A small audio captioner, trained from scratch.
Model: encoder widths [128, 192, 288, 432], decoder width 256.
Training: adamw at rate 0.00097, 2800 steps, batches of 64.
Data: trained on single notes of musical instruments (NSynth), 184686 training examples, 1.0 epochs.
Rows from block 6 of the audio encoder of a small audio captioner, named by matrix and row number. Rows with one number belong to one channel. Each number is 500 + 40 x the weight over its row's rms, rounded and kept within 0 to 999. All counts start at 0. Numbers have three digits each.
After each channel's rows are labels from the 100 clips, of 14976, where the channel reaches its highest value: "loudest" is the band of the loudest frequency at the time of the peak. Only what is clearly more common there than usual is listed. The data: single notes of musical instruments (NSynth). In brackets: how many of the 100, against the usual share in percent.
# convs1: first pointwise conv (encoder.blocks.6.convs.1.weight, 192x192x1), inputs 64-127
# convs3: second pointwise conv (encoder.blocks.6.convs.3.weight, 192x192x1, transposed), outputs 64-127

convs1.168:493508531436457501521436511461535540512489379504474455574424558446462513508442511500571517512543530485487512510429502569488542533525455506554528452454505521472558447511590496554485468494393493
convs3.168:491623495469524537573469494454541480494526497466499563518548583475562470550537551497558481509507464549562488495476505440443537615551540515574502525506513447443561464508450568514474493530557503
loudest: 2000 to 4000 Hz (27 vs 7.1)

convs1.123:592464475486495541447428495431546477445460471548504419506462494530553557493549492486557564461495501506502497537557526538531541494542503493570569538510495515510470533496466478541454523526377507
convs3.123:549455523453515462420492462524405523496493441475564429449419467452461456454425491508496506477459536437524500471510525446519492402473503496470510496477535537534479509497496444511510456534442478
loudest: 250 to 500 Hz (49 vs 15); 500 to 1000 Hz (36 vs 12.3)

convs1.141:515481430533554558411472506508527445473470398548554478514411480469457583496557541490513512491496497492512486501500512501455453485439487514458516484506525470492504501508484541523480524485471497
convs3.141:525493525457531541516447510498544480481542569576524537575503528530510547530583502495528553527507431534543470525478483521477454531516496507537562453527461461438520484529503506438507521508556529
loudest: 500 to 1000 Hz (32 vs 12.3)

convs1.169:421532506570515513514417501486533559539473637436472540495566528482506438468507516512483463513476480497508524549510516484504478473486506462494519482484522472518506499511530469509500541499593397
convs3.169:432596468555510529528501493457612431545514502520497554561570543509472546565511528486456523565570493558541508483474515483499557540513512492550488522486486433513542476491415533520506497505577535
loudest: 2000 to 4000 Hz (31 vs 7.1)

convs1.87:471482459563508471518507483508545511590431645418512522425595503572534511480500543452550546542419494537463494539597502483520473438534442415497492543492458500504490503460495552544523491475485478
convs3.87:546458518540457478405525466514425514467468522551495462527509464522528539459473459479567493571484569485426527464493501470579459477447531538496501518489503453538513452460568478481508529560517509
loudest: 500 to 1000 Hz (55 vs 12.3)

convs1.181:495507478509475472493538511523539487498491383480484492516371480480520502552499493506578550541475497443504502478469516533534473507434499529510501433470498480451496530548487449527495497461421577
convs3.181:517448474441463455487397529490459521485463445470403464434469434561518479407550448461490523456473458478426493513519491484520531476503436521457585463502481573514421545496521429452549540462475404
loudest: 250 to 500 Hz (46 vs 15); 500 to 1000 Hz (38 vs 12.3)