Weights of a small audio captioner.
Training: 2800 steps, batches of 64.
Data: trained on single notes of musical instruments (NSynth), 184686 training examples, 1.0 epochs.
Rows from block 3 of the audio encoder of a small audio captioner, named by matrix and row number. Rows with one number belong to one channel. Each number is 50 + 15 x the weight over its row's rms, rounded and kept within 0 to 99. All counts start at 0.
Before each channel's rows are labels from the 100 clips, of 14976, where the channel reaches its highest value: "top examples" is what is common among them. Only what is clearly more common there than usual is listed. The data: single notes of musical instruments (NSynth). In brackets: how many of the 100.
# convs1: first pointwise conv (encoder.blocks.3.convs.1.weight, 192x128x1), inputs 64-127
# convs3: second pointwise conv (encoder.blocks.3.convs.3.weight, 192x192x1, transposed), outputs 48-95

top examples: octave 3 (68); pitch class D# (53); note: D#3 (39); instrument family: organ (29)
convs1.84:46 36 69 63 55 54 83 68 63 48 31 40 27 50 36 33 30 57 48 54 55 45 46 30 62 32 44 52 44 44 57 61 46 66 35 41 21 52 36 33 45 60 60 46 62 52 61 55 65 54 44 26 62 51 40 84 22 52 41 59 57 67 49 48
convs3.84:37 71 60 35 73 46 62 54 72 54 57 39 32 46 66 49 51 35 19 71 48 76 47 53 44 50 33 62 58 72 60 55 66 62 63 54 47 49 22 25 84 53 79 39 36 38 57 76

top examples: octave 2 (62); bass (57); octave 1 (30)
convs1.17:68 46 52 59 74 53 00 57 54 49 60 42 51 81 47 38 34 59 37 49 49 33 51 70 47 86 43 56 40 34 53 94 66 66 38 47 35 38 50 36 31 54 32 45 51 64 50 47 55 45 33 55 65 41 48 56 58 26 61 76 61 35 32 45
convs3.17:42 50 73 30 18 65 64 56 57 58 36 78 43 67 40 38 18 49 48 54 28 52 39 46 51 47 42 69 58 51 81 41 61 81 49 73 52 42 59 63 42 32 43 48 25 68 51 43

top examples: octave 1 (53); bass (50)
convs1.75:17 49 42 57 71 54 41 43 50 39 56 36 52 51 52 55 48 27 47 44 48 44 50 55 53 64 59 42 29 44 31 62 41 23 05 56 58 47 29 68 29 67 46 45 49 56 56 59 55 45 53 56 50 29 48 51 68 48 44 54 41 42 49 42
convs3.75:56 43 40 33 32 39 63 48 57 75 40 42 64 48 47 34 48 70 21 63 73 66 31 44 23 48 54 52 51 51 46 39 26 38 45 14 43 70 62 51 48 44 32 64 42 41 54 37

top examples: octave 5 (43)
convs1.185:27 54 38 81 42 53 79 51 28 47 65 56 56 81 41 46 67 57 37 33 52 51 49 58 54 49 45 64 78 44 25 71 32 51 43 54 61 46 62 30 46 70 46 41 51 39 47 56 55 35 58 38 48 22 50 48 45 35 51 65 38 68 35 57
convs3.185:35 22 56 76 42 51 52 61 63 43 44 37 55 61 59 37 43 83 45 49 63 17 57 75 54 66 51 45 23 26 49 65 57 82 37 29 35 72 81 52 41 43 56 66 51 48 35 27

top examples: octave 3 (46); organ (32); pitch class D (26)
convs1.158:60 29 60 47 55 44 66 35 53 24 43 52 54 54 49 62 37 66 53 53 39 83 67 69 87 84 42 28 58 56 32 50 69 69 43 44 62 40 71 51 44 33 78 53 47 07 50 39 32 46 47 50 42 42 61 26 39 25 32 59 83 41 49 51
convs3.158:70 03 62 49 68 39 62 64 30 37 77 42 62 83 83 62 11 57 51 61 48 65 40 69 55 64 50 55 66 34 64 42 70 84 35 51 44 41 68 44 56 30 72 58 42 53 52 31

top examples: octave 2 (48); bass (46); octave 1 (32)
convs1.114:74 26 67 09 50 47 73 50 62 38 76 70 56 51 74 58 19 41 58 58 40 32 55 28 50 87 15 59 43 79 30 24 49 53 32 52 38 73 63 35 44 69 33 56 42 50 27 58 50 74 55 68 69 26 36 35 45 29 36 70 79 53 36 54
convs3.114:51 63 59 38 32 60 43 93 46 65 18 47 56 37 58 57 53 41 29 44 48 50 78 23 59 52 45 41 49 40 42 23 27 57 41 44 85 42 48 34 72 58 49 42 38 43 58 71

top examples: guitar (46); octave 6 (28)
convs1.107:47 49 44 16 51 43 57 46 80 50 53 59 63 21 57 25 56 31 64 34 46 44 56 49 36 37 37 18 48 45 38 28 40 52 32 92 66 49 49 76 10 58 35 48 60 50 50 41 76 43 42 51 73 63 43 24 56 51 57 37 99 30 23 69
convs3.107:51 63 37 68 70 57 48 33 56 48 67 51 50 29 22 65 34 70 65 31 40 44 30 45 46 12 70 73 48 63 53 71 45 55 64 55 34 44 27 46 19 74 52 37 54 64 48 63

top examples: octave 4 (92); organ (52); pitch class: D# (41); note: D#4 (39)
convs1.131:35 39 89 63 69 45 90 49 57 54 61 32 60 43 52 52 32 52 54 78 41 50 64 14 41 32 08 61 65 50 51 40 56 41 61 72 58 43 40 31 57 56 34 41 53 43 65 43 49 35 48 32 49 59 48 56 39 47 60 52 55 49 44 55
convs3.131:60 39 38 56 51 58 59 60 44 46 53 50 40 79 36 56 44 45 65 42 65 45 33 51 29 64 45 39 42 20 43 44 14 63 20 14 39 51 74 60 48 27 47 36 52 45 27 17

top examples: octave 3 (69); organ (39)
convs1.70:57 47 62 64 32 53 61 49 48 65 06 64 65 41 46 52 59 37 51 37 62 41 51 38 44 58 64 23 30 26 76 41 41 90 49 70 51 64 58 49 53 44 56 45 68 44 64 17 78 42 42 60 40 63 56 49 70 42 56 34 49 67 41 30
convs3.70:18 49 57 63 58 43 63 47 46 65 35 55 48 25 60 57 16 57 37 59 57 49 63 76 33 40 35 49 27 63 40 19 33 54 49 64 64 55 67 61 24 54 70 33 35 48 36 68

top examples: octave 5 (81); pitch class F (53); note: F5 (43); note: E5 (35)
convs1.32:37 27 50 60 67 37 64 62 46 57 62 41 57 55 52 35 71 50 37 38 56 45 50 37 32 40 35 47 51 37 25 26 27 72 26 41 57 34 25 74 44 60 51 40 26 34 56 54 49 35 58 48 46 13 55 49 54 45 35 64 33 62 18 52
convs3.32:49 46 32 40 64 53 38 63 46 62 74 50 52 57 65 33 47 62 58 74 39 53 81 49 44 40 44 59 60 41 40 41 55 32 37 29 65 60 58 30 60 70 56 78 45 38 55 73

top examples: octave 2 (49); organ (36)
convs1.170:74 19 51 63 17 74 44 61 28 60 57 63 53 73 56 84 29 46 40 67 44 54 41 62 53 84 54 65 75 56 42 61 57 54 61 51 52 72 74 46 52 48 61 54 54 59 32 54 58 54 56 59 53 64 61 39 56 53 67 48 42 66 38 69
convs3.170:59 28 57 50 53 17 46 27 34 19 34 47 48 37 52 74 51 47 41 18 54 36 38 62 66 49 40 56 42 63 41 60 52 43 53 54 74 13 47 69 50 36 38 41 54 80 34 62

top examples: electronic (76); bass (52); guitar (31)
convs1.127:40 40 68 34 55 54 43 45 62 59 53 42 48 54 55 24 59 28 36 57 51 04 57 45 20 31 37 60 62 65 45 35 47 52 73 56 73 74 32 56 28 59 79 48 65 43 55 47 75 59 51 67 50 40 52 58 50 41 31 35 54 03 61 49
convs3.127:45 57 89 45 48 45 49 55 55 83 37 65 68 38 53 50 54 44 14 36 47 47 69 75 74 24 50 56 48 61 73 72 75 54 35 59 36 74 56 68 23 58 48 50 56 24 54 31

top examples: pitch class E (25)
convs1.191:31 48 72 52 62 33 99 48 44 48 52 61 76 57 50 51 88 44 37 55 51 52 37 31 50 41 24 55 52 47 37 15 38 37 48 44 47 43 10 34 39 59 36 33 56 34 68 45 47 27 42 52 44 30 34 39 47 37 40 57 22 62 23 48
convs3.191:40 63 62 57 41 74 41 56 58 38 68 80 69 56 61 46 57 71 41 37 25 12 81 66 40 39 39 60 42 36 53 71 64 62 48 53 67 71 63 34 51 60 45 40 50 39 36 56

top examples: guitar (50)
convs1.156:71 48 87 41 52 33 70 49 48 34 58 42 42 31 46 36 85 57 39 50 54 42 50 56 37 50 41 46 58 51 56 34 50 37 52 57 34 43 32 52 18 55 42 55 45 39 70 68 64 34 56 28 39 52 68 36 38 53 48 59 64 56 39 43
convs3.156:51 74 45 39 49 57 77 39 74 65 58 70 49 44 64 42 29 38 48 54 33 60 47 56 49 53 77 34 55 54 75 47 59 75 73 39 48 77 49 46 37 61 28 46 63 50 60 73

top examples: octave 4 (54); pitch class D# (33); note: D#4 (28)
convs1.169:50 32 58 42 67 53 57 46 49 55 92 30 32 57 56 44 60 39 43 60 72 45 56 39 53 54 37 74 56 74 68 27 43 47 53 41 60 85 80 26 66 54 28 50 61 44 34 62 47 47 52 40 51 62 45 50 66 33 28 67 37 51 79 44
convs3.169:28 47 66 49 52 30 63 45 46 74 40 21 54 22 67 51 35 41 61 63 49 57 56 60 57 45 36 36 57 48 64 49 38 64 42 45 29 38 82 79 51 55 39 54 45 44 44 42

top examples: guitar (36); pitch class B (25)
convs1.143:62 62 53 72 58 69 46 47 33 41 64 73 82 55 54 37 62 68 30 63 50 51 61 48 55 39 58 69 57 46 57 51 42 31 61 27 71 51 49 55 42 61 64 49 51 49 54 65 31 27 50 47 26 42 55 36 43 54 31 81 00 70 36 21
convs3.143:47 66 49 64 52 39 50 41 64 67 53 53 50 57 45 70 37 35 54 58 44 61 74 36 45 42 58 44 61 33 55 65 53 37 32 58 68 88 88 30 38 56 36 40 66 38 61 48

top examples: guitar (42); octave 4 (37)
convs1.96:68 63 67 20 46 58 57 44 62 47 26 50 78 37 56 47 56 48 60 57 41 24 43 48 56 43 20 14 73 53 33 56 56 41 56 65 64 19 48 44 17 54 47 50 52 61 50 47 40 48 49 49 65 55 51 45 33 59 48 67 97 03 42 42
convs3.96:34 54 55 78 60 51 68 53 62 56 44 13 41 55 38 51 37 65 44 72 42 74 38 29 25 42 43 73 25 85 27 38 22 57 54 49 51 56 35 45 51 67 51 47 44 64 57 38

top examples: pitch class B (43); octave 3 (38); organ (34); note: B3 (29)
convs1.18:50 42 76 54 47 53 81 51 34 55 64 53 50 40 62 46 69 68 38 65 65 22 46 52 40 50 34 75 47 62 53 58 46 02 47 63 75 57 58 21 42 74 71 61 55 46 40 63 58 46 64 58 43 17 47 49 63 57 22 53 30 58 35 58
convs3.18:24 50 34 13 40 22 70 36 51 41 56 39 49 47 67 59 36 49 49 67 44 67 52 41 53 36 27 63 57 71 43 29 58 31 47 25 66 71 68 28 28 52 23 58 43 27 70 63

top examples: octave 3 (52); pitch class G# (26)
convs1.40:43 59 78 33 60 73 49 57 54 45 77 52 67 58 55 44 62 24 56 49 42 25 31 70 45 71 48 76 37 28 48 41 44 34 31 42 60 57 56 81 75 59 14 56 31 59 30 48 60 35 65 83 48 31 54 32 37 50 47 47 36 14 48 58
convs3.40:58 45 36 46 54 50 30 57 35 24 55 53 39 43 41 59 38 27 69 44 24 28 50 29 60 40 63 35 51 36 62 60 52 48 68 22 63 50 44 26 49 41 44 73 53 14 53 47

top examples: pitch class E (42); octave 5 (42); note: E5 (29); organ (28)
convs1.145:45 47 68 73 53 54 72 39 46 52 27 53 45 52 51 47 52 74 27 66 54 48 36 71 51 60 35 60 25 46 34 26 42 53 52 53 44 67 39 00 62 52 29 49 51 36 42 60 56 34 54 50 52 23 60 51 29 42 36 50 24 76 41 58
convs3.145:59 94 64 58 34 50 40 53 62 43 73 60 62 55 40 49 46 55 44 76 61 56 63 50 37 18 28 48 59 60 54 18 43 56 69 52 33 20 40 30 52 56 82 58 57 48 40 78

top examples: octave 2 (35); instrument family: guitar (31)
convs1.174:33 39 59 71 44 52 46 47 57 61 21 34 54 67 46 35 51 25 47 57 64 31 41 35 49 41 53 58 50 73 51 70 29 39 40 61 32 68 30 51 43 64 99 59 64 43 35 63 75 66 62 43 47 44 38 61 50 51 42 63 29 72 51 59
convs3.174:47 53 59 49 69 60 29 28 47 54 62 33 56 32 00 48 60 47 69 36 51 44 92 13 69 31 59 40 26 26 38 60 45 39 39 43 76 57 51 47 45 47 62 88 57 48 32 20

top examples: octave 1 (42)
convs1.130:20 52 57 34 74 73 70 25 74 47 47 56 65 37 45 38 54 53 63 57 58 43 59 58 46 54 31 45 47 42 52 58 36 68 71 45 51 33 60 53 25 58 50 48 48 49 50 41 64 82 51 35 41 69 64 44 44 64 68 36 53 27 45 54
convs3.130:74 42 60 39 33 33 34 67 39 30 51 88 36 73 32 37 77 47 54 28 25 29 50 45 51 39 49 30 61 83 58 71 58 56 42 99 22 46 67 60 63 44 31 38 54 75 29 46

top examples: bass (61)
convs1.48:20 39 61 49 35 45 69 61 47 61 31 69 56 38 55 42 70 73 37 65 54 35 50 23 45 24 80 47 70 54 38 53 23 63 28 61 29 26 26 59 50 60 99 36 56 19 45 56 28 44 44 24 25 59 46 31 57 45 60 50 65 50 36 64
convs3.48:42 40 57 52 52 55 40 72 49 44 44 53 65 43 25 42 43 78 54 66 47 40 50 62 37 38 44 52 32 51 43 56 48 70 41 38 55 47 49 45 50 46 72 34 66 30 43 49

top examples: octave 5 (59); pitch class D# (42); note: D#5 (27)
convs1.132:72 53 96 50 56 57 34 42 37 48 62 61 45 51 46 36 41 39 40 45 53 31 62 47 43 65 46 64 61 35 53 47 38 33 46 38 46 46 44 57 32 62 38 61 42 48 50 51 71 23 45 57 50 12 37 57 48 29 45 24 62 46 46 54
convs3.132:49 53 85 67 43 52 34 31 38 72 29 53 56 53 32 49 45 48 34 34 63 33 55 37 30 57 90 60 43 46 52 23 44 39 41 17 51 62 55 53 49 49 54 76 45 43 60 65

top examples: synthetic (76); bass (62)
convs1.62:44 60 35 97 40 59 36 67 49 58 79 66 44 55 51 58 65 45 65 60 58 64 55 60 56 50 51 66 61 54 81 43 35 40 78 49 61 76 54 39 51 43 72 35 59 39 48 70 60 42 43 61 59 59 50 49 34 41 52 44 14 86 31 65
convs3.62:43 71 36 40 67 47 44 53 31 33 50 43 53 59 46 27 48 28 79 52 45 46 46 49 49 45 37 57 45 60 40 41 46 80 80 34 36 22 26 65 65 49 60 39 47 57 47 49

top examples: octave 4 (60); pitch class D (31); note: D4 (25)
convs1.118:52 59 53 61 22 56 40 53 46 72 18 42 52 54 53 39 33 47 65 64 61 22 58 54 53 37 51 58 45 85 54 42 50 61 25 43 44 81 64 62 74 59 87 44 63 51 64 58 52 81 77 58 43 56 50 59 70 72 36 47 47 56 67 81
convs3.118:59 50 32 65 63 31 43 20 40 54 48 41 41 58 71 63 65 54 70 65 48 58 58 33 72 47 57 56 55 62 45 49 26 29 64 39 70 32 53 65 38 44 50 36 53 63 52 66

top examples: octave 1 (55); bass (44)
convs1.164:44 45 50 57 73 53 95 61 65 49 46 48 77 59 48 55 48 61 45 57 64 62 61 40 58 55 54 67 42 83 46 67 61 13 33 61 37 37 51 13 41 78 40 52 48 65 68 60 67 35 63 39 54 28 62 52 25 57 31 52 26 58 63 64
convs3.164:38 63 54 39 31 24 59 28 71 61 36 42 25 22 47 56 49 63 57 62 56 77 22 28 52 39 64 44 74 68 42 41 43 38 61 40 61 59 06 25 39 46 30 43 67 48 70 73

top examples: electronic (73); bass (51); guitar (43)
convs1.115:55 61 62 49 59 39 49 46 58 35 55 41 92 63 56 43 54 31 64 51 75 45 49 56 47 43 40 45 53 42 50 67 53 17 37 63 46 31 57 66 17 43 73 52 51 67 75 41 67 28 46 44 51 69 51 56 44 54 64 70 93 15 50 45
convs3.115:55 51 37 41 51 59 61 64 40 45 57 70 49 41 38 54 58 47 73 74 45 50 74 53 61 78 49 33 59 42 50 40 56 46 25 73 58 36 46 80 61 43 38 66 48 68 49 45

top examples: guitar (53); octave 3 (41)
convs1.133:62 36 50 60 10 51 60 49 56 56 39 76 36 45 57 57 64 56 31 52 55 55 60 52 64 30 61 60 55 55 61 47 45 72 29 49 56 56 74 51 76 77 99 62 34 30 42 50 56 56 54 35 50 52 39 26 40 35 42 58 21 93 42 52
convs3.133:49 69 66 60 49 47 55 56 70 34 50 30 69 17 40 45 45 61 22 60 51 50 56 29 53 44 66 33 16 37 48 60 30 44 53 38 34 50 32 38 53 50 71 74 40 41 36 36

top examples: octave 5 (81); pitch class A (52); note: A5 (48); pitch class: A# (36)
convs1.135:57 48 80 33 59 53 50 51 52 47 99 49 57 39 45 30 52 38 44 54 56 57 51 19 47 49 48 58 60 45 45 45 29 27 52 66 55 70 31 43 43 50 66 65 45 50 42 56 41 19 52 68 45 63 45 32 68 56 65 80 55 35 64 37
convs3.135:38 70 47 68 56 44 53 55 45 42 36 55 62 34 77 59 56 53 65 50 44 51 49 49 65 68 55 76 65 70 54 36 83 42 40 56 70 37 31 62 49 56 58 57 68 63 43 53

top examples: pitch class B (71); octave 2 (64); note: B2 (59)
convs1.119:59 48 56 38 64 57 18 70 37 40 64 58 43 55 59 48 31 80 48 53 52 32 54 78 53 48 34 76 56 40 46 62 38 54 32 49 36 52 34 58 12 56 40 56 48 61 58 47 55 41 51 44 47 99 52 41 38 33 48 45 40 59 50 52
convs3.119:67 66 63 74 67 29 59 50 50 64 34 41 41 57 54 55 69 52 47 14 53 42 62 47 74 43 64 46 43 60 35 57 54 59 56 24 29 57 63 29 62 54 71 33 54 42 42 56

top examples: bass (56); octave 1 (45); octave 2 (45)
convs1.152:57 49 54 63 11 59 51 79 39 64 61 61 30 73 45 65 44 70 53 53 60 62 52 71 60 82 50 61 66 65 64 72 39 28 51 41 34 71 80 37 64 58 53 70 57 61 33 51 60 58 52 74 52 35 43 51 65 63 64 61 42 69 51 70
convs3.152:62 35 46 27 27 28 55 29 32 29 27 56 39 34 42 54 55 53 40 33 60 36 34 49 63 75 41 55 40 60 34 34 62 32 52 59 59 38 32 54 37 43 51 65 41 62 35 60

top examples: guitar (77); electronic (65); octave 3 (42)
convs1.15:54 62 58 83 37 36 66 54 37 50 49 34 33 52 54 32 55 55 13 56 53 64 47 61 52 42 68 83 64 40 48 69 52 47 21 43 13 83 37 20 75 56 72 36 56 42 34 46 68 61 40 42 50 48 61 71 74 48 35 57 05 71 45 56
convs3.15:44 43 32 47 57 52 57 39 74 51 71 30 56 31 39 70 39 30 20 72 34 93 36 24 66 56 55 49 36 42 67 42 58 39 60 70 56 63 44 34 46 49 47 78 61 39 52 35

top examples: octave 1 (42); organ (36)
convs1.1:36 38 13 69 43 54 51 42 48 52 57 63 40 62 40 29 54 35 47 63 44 73 28 71 59 37 62 64 61 22 54 42 40 72 48 27 62 39 65 66 42 69 40 70 33 47 54 58 52 56 51 31 47 77 41 28 72 33 49 40 24 99 27 40
convs3.1:37 25 47 36 42 36 54 31 46 75 56 70 59 73 48 49 46 46 67 61 49 69 62 69 42 79 20 47 59 20 61 52 64 79 58 75 62 55 87 59 43 35 35 60 53 32 46 34

top examples: electronic (87); bass (85); octave 2 (40)
convs1.2:52 48 45 37 73 51 79 38 31 35 46 44 62 41 60 35 48 25 37 59 50 17 58 56 52 66 52 63 54 78 49 48 73 40 44 56 38 83 69 84 31 71 63 56 52 48 61 55 51 71 51 46 64 59 53 55 48 92 35 62 41 00 75 30
convs3.2:69 39 52 45 51 60 49 79 45 40 27 91 71 41 54 32 68 58 34 45 61 79 37 50 74 49 67 29 71 49 35 53 25 52 52 16 26 45 13 44 41 39 39 40 54 64 44 53

top examples: octave 2 (73); bass (49); guitar (42)
convs1.50:41 37 59 17 49 58 77 59 50 51 62 42 73 44 54 52 59 09 53 67 37 54 56 32 58 80 31 43 59 68 58 37 32 31 48 50 63 84 33 76 08 38 83 34 50 44 48 48 49 43 37 46 54 62 77 49 43 50 48 71 32 76 50 61
convs3.50:39 43 52 39 56 39 44 58 50 31 48 16 36 34 46 52 44 49 36 59 55 56 84 18 56 49 53 34 56 53 41 73 40 32 41 30 40 44 51 50 68 50 52 85 45 39 37 10

top examples: octave 2 (47); octave 1 (38); organ (28)
convs1.179:43 30 63 48 42 36 64 44 59 46 39 19 67 56 50 39 49 24 51 62 50 68 63 38 46 51 43 40 42 57 65 85 56 42 34 87 42 52 52 54 34 93 76 56 67 55 46 43 34 57 38 39 42 52 61 56 36 60 48 43 72 42 59 48
convs3.179:71 38 45 73 58 52 64 59 36 69 59 48 73 67 32 63 57 46 61 49 70 28 88 31 58 68 61 32 44 48 67 49 27 64 39 45 78 64 75 49 60 46 46 43 52 63 45 50

top examples: bass (71); synthetic (69); octave 2 (42)
convs1.94:60 44 51 35 52 37 59 48 55 67 51 38 64 39 40 42 40 34 40 57 53 44 38 38 52 99 61 45 38 73 26 55 30 69 61 54 45 86 46 56 46 52 74 46 52 26 61 42 48 62 43 45 54 65 47 31 57 55 44 37 82 26 50 49
convs3.94:21 60 44 63 70 51 72 46 39 30 74 46 44 36 67 72 22 51 63 13 43 31 45 75 59 62 52 74 52 49 45 58 62 36 49 43 71 42 57 36 73 48 76 50 48 27 29 33

top examples: electronic (63); octave 4 (56); guitar (50); octave 3 (41)
convs1.46:71 37 83 43 37 27 64 50 32 60 42 34 48 31 56 59 18 64 60 39 63 35 51 48 45 39 39 56 51 33 48 45 40 37 43 47 58 49 69 75 41 50 10 76 38 53 23 53 31 41 66 64 47 51 42 65 72 45 44 72 58 79 49 63
convs3.46:62 37 24 31 34 57 33 29 41 52 57 19 35 61 59 64 61 48 61 49 48 14 33 38 50 45 39 38 60 70 12 51 52 20 44 32 79 32 29 38 56 46 45 55 44 50 70 43

top examples: octave 3 (77); pitch class A (40); note: A3 (38)
convs1.52:61 47 57 58 82 54 41 76 36 53 61 62 33 85 52 53 42 75 48 50 67 59 59 93 51 73 56 52 45 53 69 64 46 73 41 48 28 69 72 39 59 61 37 48 43 72 46 57 58 70 33 48 49 26 59 61 49 47 53 64 49 50 45 60
convs3.52:47 30 08 45 41 38 43 12 39 21 61 40 54 27 44 34 55 34 51 54 58 43 54 43 48 63 43 46 24 61 47 54 42 44 62 65 41 39 22 67 54 52 57 49 47 61 24 66

top examples: synthetic (89); bass (85); octave 2 (38)
convs1.139:91 25 51 39 44 44 24 58 58 43 49 52 31 38 45 59 27 36 48 61 47 58 38 22 56 77 65 46 29 69 34 18 59 46 45 33 62 86 41 81 54 68 44 56 46 43 53 49 31 70 48 51 53 34 42 41 97 50 47 67 64 38 63 42
convs3.139:38 34 52 32 65 78 71 29 83 73 66 41 58 56 33 24 51 47 34 64 60 64 59 60 36 53 56 51 51 42 54 29 44 45 57 53 46 63 32 52 59 51 60 56 14 35 71 44

top examples: acoustic (74); brass (56)
convs1.12:47 60 50 12 64 66 81 46 37 43 49 63 51 51 43 55 62 45 62 45 43 67 52 42 38 53 40 71 58 51 71 63 64 53 43 42 66 27 81 86 42 46 00 51 58 58 55 46 68 60 38 22 62 33 41 43 26 45 65 74 75 48 34 36
convs3.12:57 52 38 27 28 55 46 63 39 22 43 70 65 59 52 47 60 50 69 50 51 52 62 50 39 60 64 27 57 56 54 48 48 61 54 72 60 58 83 09 66 85 37 47 82 74 27 67

top examples: acoustic (73); brass (65); octave 4 (37)
convs1.123:34 50 42 43 55 44 66 38 53 48 49 34 68 50 50 42 58 52 60 50 51 70 44 39 56 43 44 38 56 39 65 66 55 62 45 85 66 27 67 47 02 63 09 62 53 50 48 50 74 59 42 28 62 56 50 38 43 39 52 63 70 45 58 37
convs3.123:69 55 39 48 50 45 42 50 53 49 29 45 83 31 58 53 63 56 45 56 61 70 69 51 45 36 61 37 48 66 51 66 45 55 55 71 53 48 50 10 67 72 52 26 77 54 45 78

top examples: synthetic (85); bass (75); octave 2 (37)
convs1.29:64 28 33 87 58 54 34 48 48 50 99 46 44 48 46 42 48 32 43 58 67 44 43 28 55 56 53 61 60 66 64 37 41 35 54 50 71 79 44 54 39 44 70 50 44 62 54 59 36 28 54 74 70 45 43 55 57 41 51 47 00 81 44 48
convs3.29:65 45 58 63 44 68 40 66 57 75 60 63 42 71 35 41 56 62 15 40 59 40 44 60 39 62 51 32 76 53 52 61 48 37 37 84 42 66 74 59 59 61 38 49 57 48 45 37

top examples: octave 1 (45)
convs1.153:24 41 37 61 53 59 91 46 47 59 59 64 39 59 59 68 70 56 43 52 57 77 51 54 57 66 72 60 45 56 69 35 29 37 38 47 25 57 81 46 24 55 42 54 57 60 53 56 74 60 47 48 43 72 50 63 33 67 60 38 42 71 50 52
convs3.153:41 56 95 41 51 59 40 33 78 92 42 63 36 47 45 32 40 58 32 58 50 51 36 51 30 51 49 48 35 49 55 37 50 46 60 36 56 45 26 50 38 42 29 48 43 47 70 68

top examples: bass (67); octave 1 (52); octave 2 (41)
convs1.22:13 48 49 62 51 25 85 49 49 50 37 51 67 60 49 43 61 53 28 40 57 46 44 42 41 42 82 33 42 37 49 97 30 53 22 71 24 48 39 06 29 80 99 47 50 29 44 41 52 40 49 47 43 48 43 44 47 44 62 38 77 47 40 44
convs3.22:43 51 65 38 59 67 50 39 56 48 68 64 41 36 75 45 67 15 32 36 18 68 64 64 46 33 49 47 64 74 39 39 59 25 56 68 29 50 52 40 77 57 45 44 49 51 58 63

top examples: octave 5 (66); pitch class A# (63); note: A#5 (44)
convs1.167:73 51 83 60 42 37 45 36 47 39 82 48 77 33 55 55 54 35 44 57 49 40 44 54 53 41 57 50 47 51 63 49 18 29 26 59 36 61 45 29 46 62 58 51 45 38 47 46 74 29 51 55 50 99 40 32 58 44 60 46 48 48 45 50
convs3.167:51 43 26 83 49 44 45 49 35 38 43 52 68 51 62 62 78 48 58 51 56 48 50 55 47 67 69 45 70 59 55 48 51 37 33 60 66 43 39 83 50 48 71 72 69 63 46 58

top examples: synthetic (79); bass (67)
convs1.91:87 43 58 54 17 56 55 42 62 43 66 64 29 47 50 52 60 58 50 57 46 54 46 44 40 66 39 48 60 60 60 46 44 29 79 52 54 92 58 42 54 56 76 56 49 53 12 51 39 22 53 71 67 57 53 52 82 54 40 55 31 60 73 67
convs3.91:49 68 44 72 54 30 66 62 50 47 47 25 37 40 36 42 54 30 82 55 42 59 73 58 58 40 50 51 50 46 42 59 63 52 53 29 77 42 11 57 72 53 61 29 57 60 47 86

top examples: octave 5 (38)
convs1.138:63 65 64 67 42 46 72 40 73 52 58 56 47 41 55 30 53 46 57 87 52 49 65 46 56 95 38 47 61 45 65 30 58 38 40 52 34 52 43 49 65 48 54 53 38 52 82 49 45 43 45 37 43 43 52 53 47 43 53 50 20 62 31 58
convs3.138:51 53 78 36 46 86 48 56 72 61 45 47 51 61 48 44 44 37 18 72 60 47 43 22 63 62 63 63 66 29 64 50 50 55 45 44 50 60 48 60 75 38 61 54 43 51 78 54

top examples: electronic (80); bass (53); octave 2 (41); instrument family: guitar (30)
convs1.106:23 49 47 66 42 55 55 54 52 65 62 36 37 62 61 29 50 15 39 61 57 44 50 56 39 73 48 55 63 75 47 47 45 52 37 36 41 86 43 53 36 46 99 50 68 41 37 47 50 63 59 59 55 45 64 70 44 72 27 43 37 29 47 38
convs3.106:53 59 44 42 48 60 42 41 44 36 52 23 40 58 09 59 59 42 31 73 39 61 64 06 62 46 60 23 11 51 35 32 19 54 41 36 67 41 33 19 65 61 39 70 56 59 48 43

top examples: octave 2 (59); bass (44); pitch class B (37); note: B2 (30)
convs1.162:50 46 72 70 40 38 25 67 57 57 28 62 42 56 67 60 32 79 55 53 55 43 44 51 58 60 47 48 48 43 34 78 60 93 24 60 36 44 60 27 19 42 79 44 50 66 66 56 70 43 39 65 35 31 64 76 68 55 61 46 82 34 60 50
convs3.162:47 54 51 55 66 41 53 22 47 45 63 38 44 35 53 40 45 46 31 37 61 42 65 62 56 36 40 46 30 54 49 62 23 49 66 49 49 43 46 58 45 68 81 22 40 50 44 59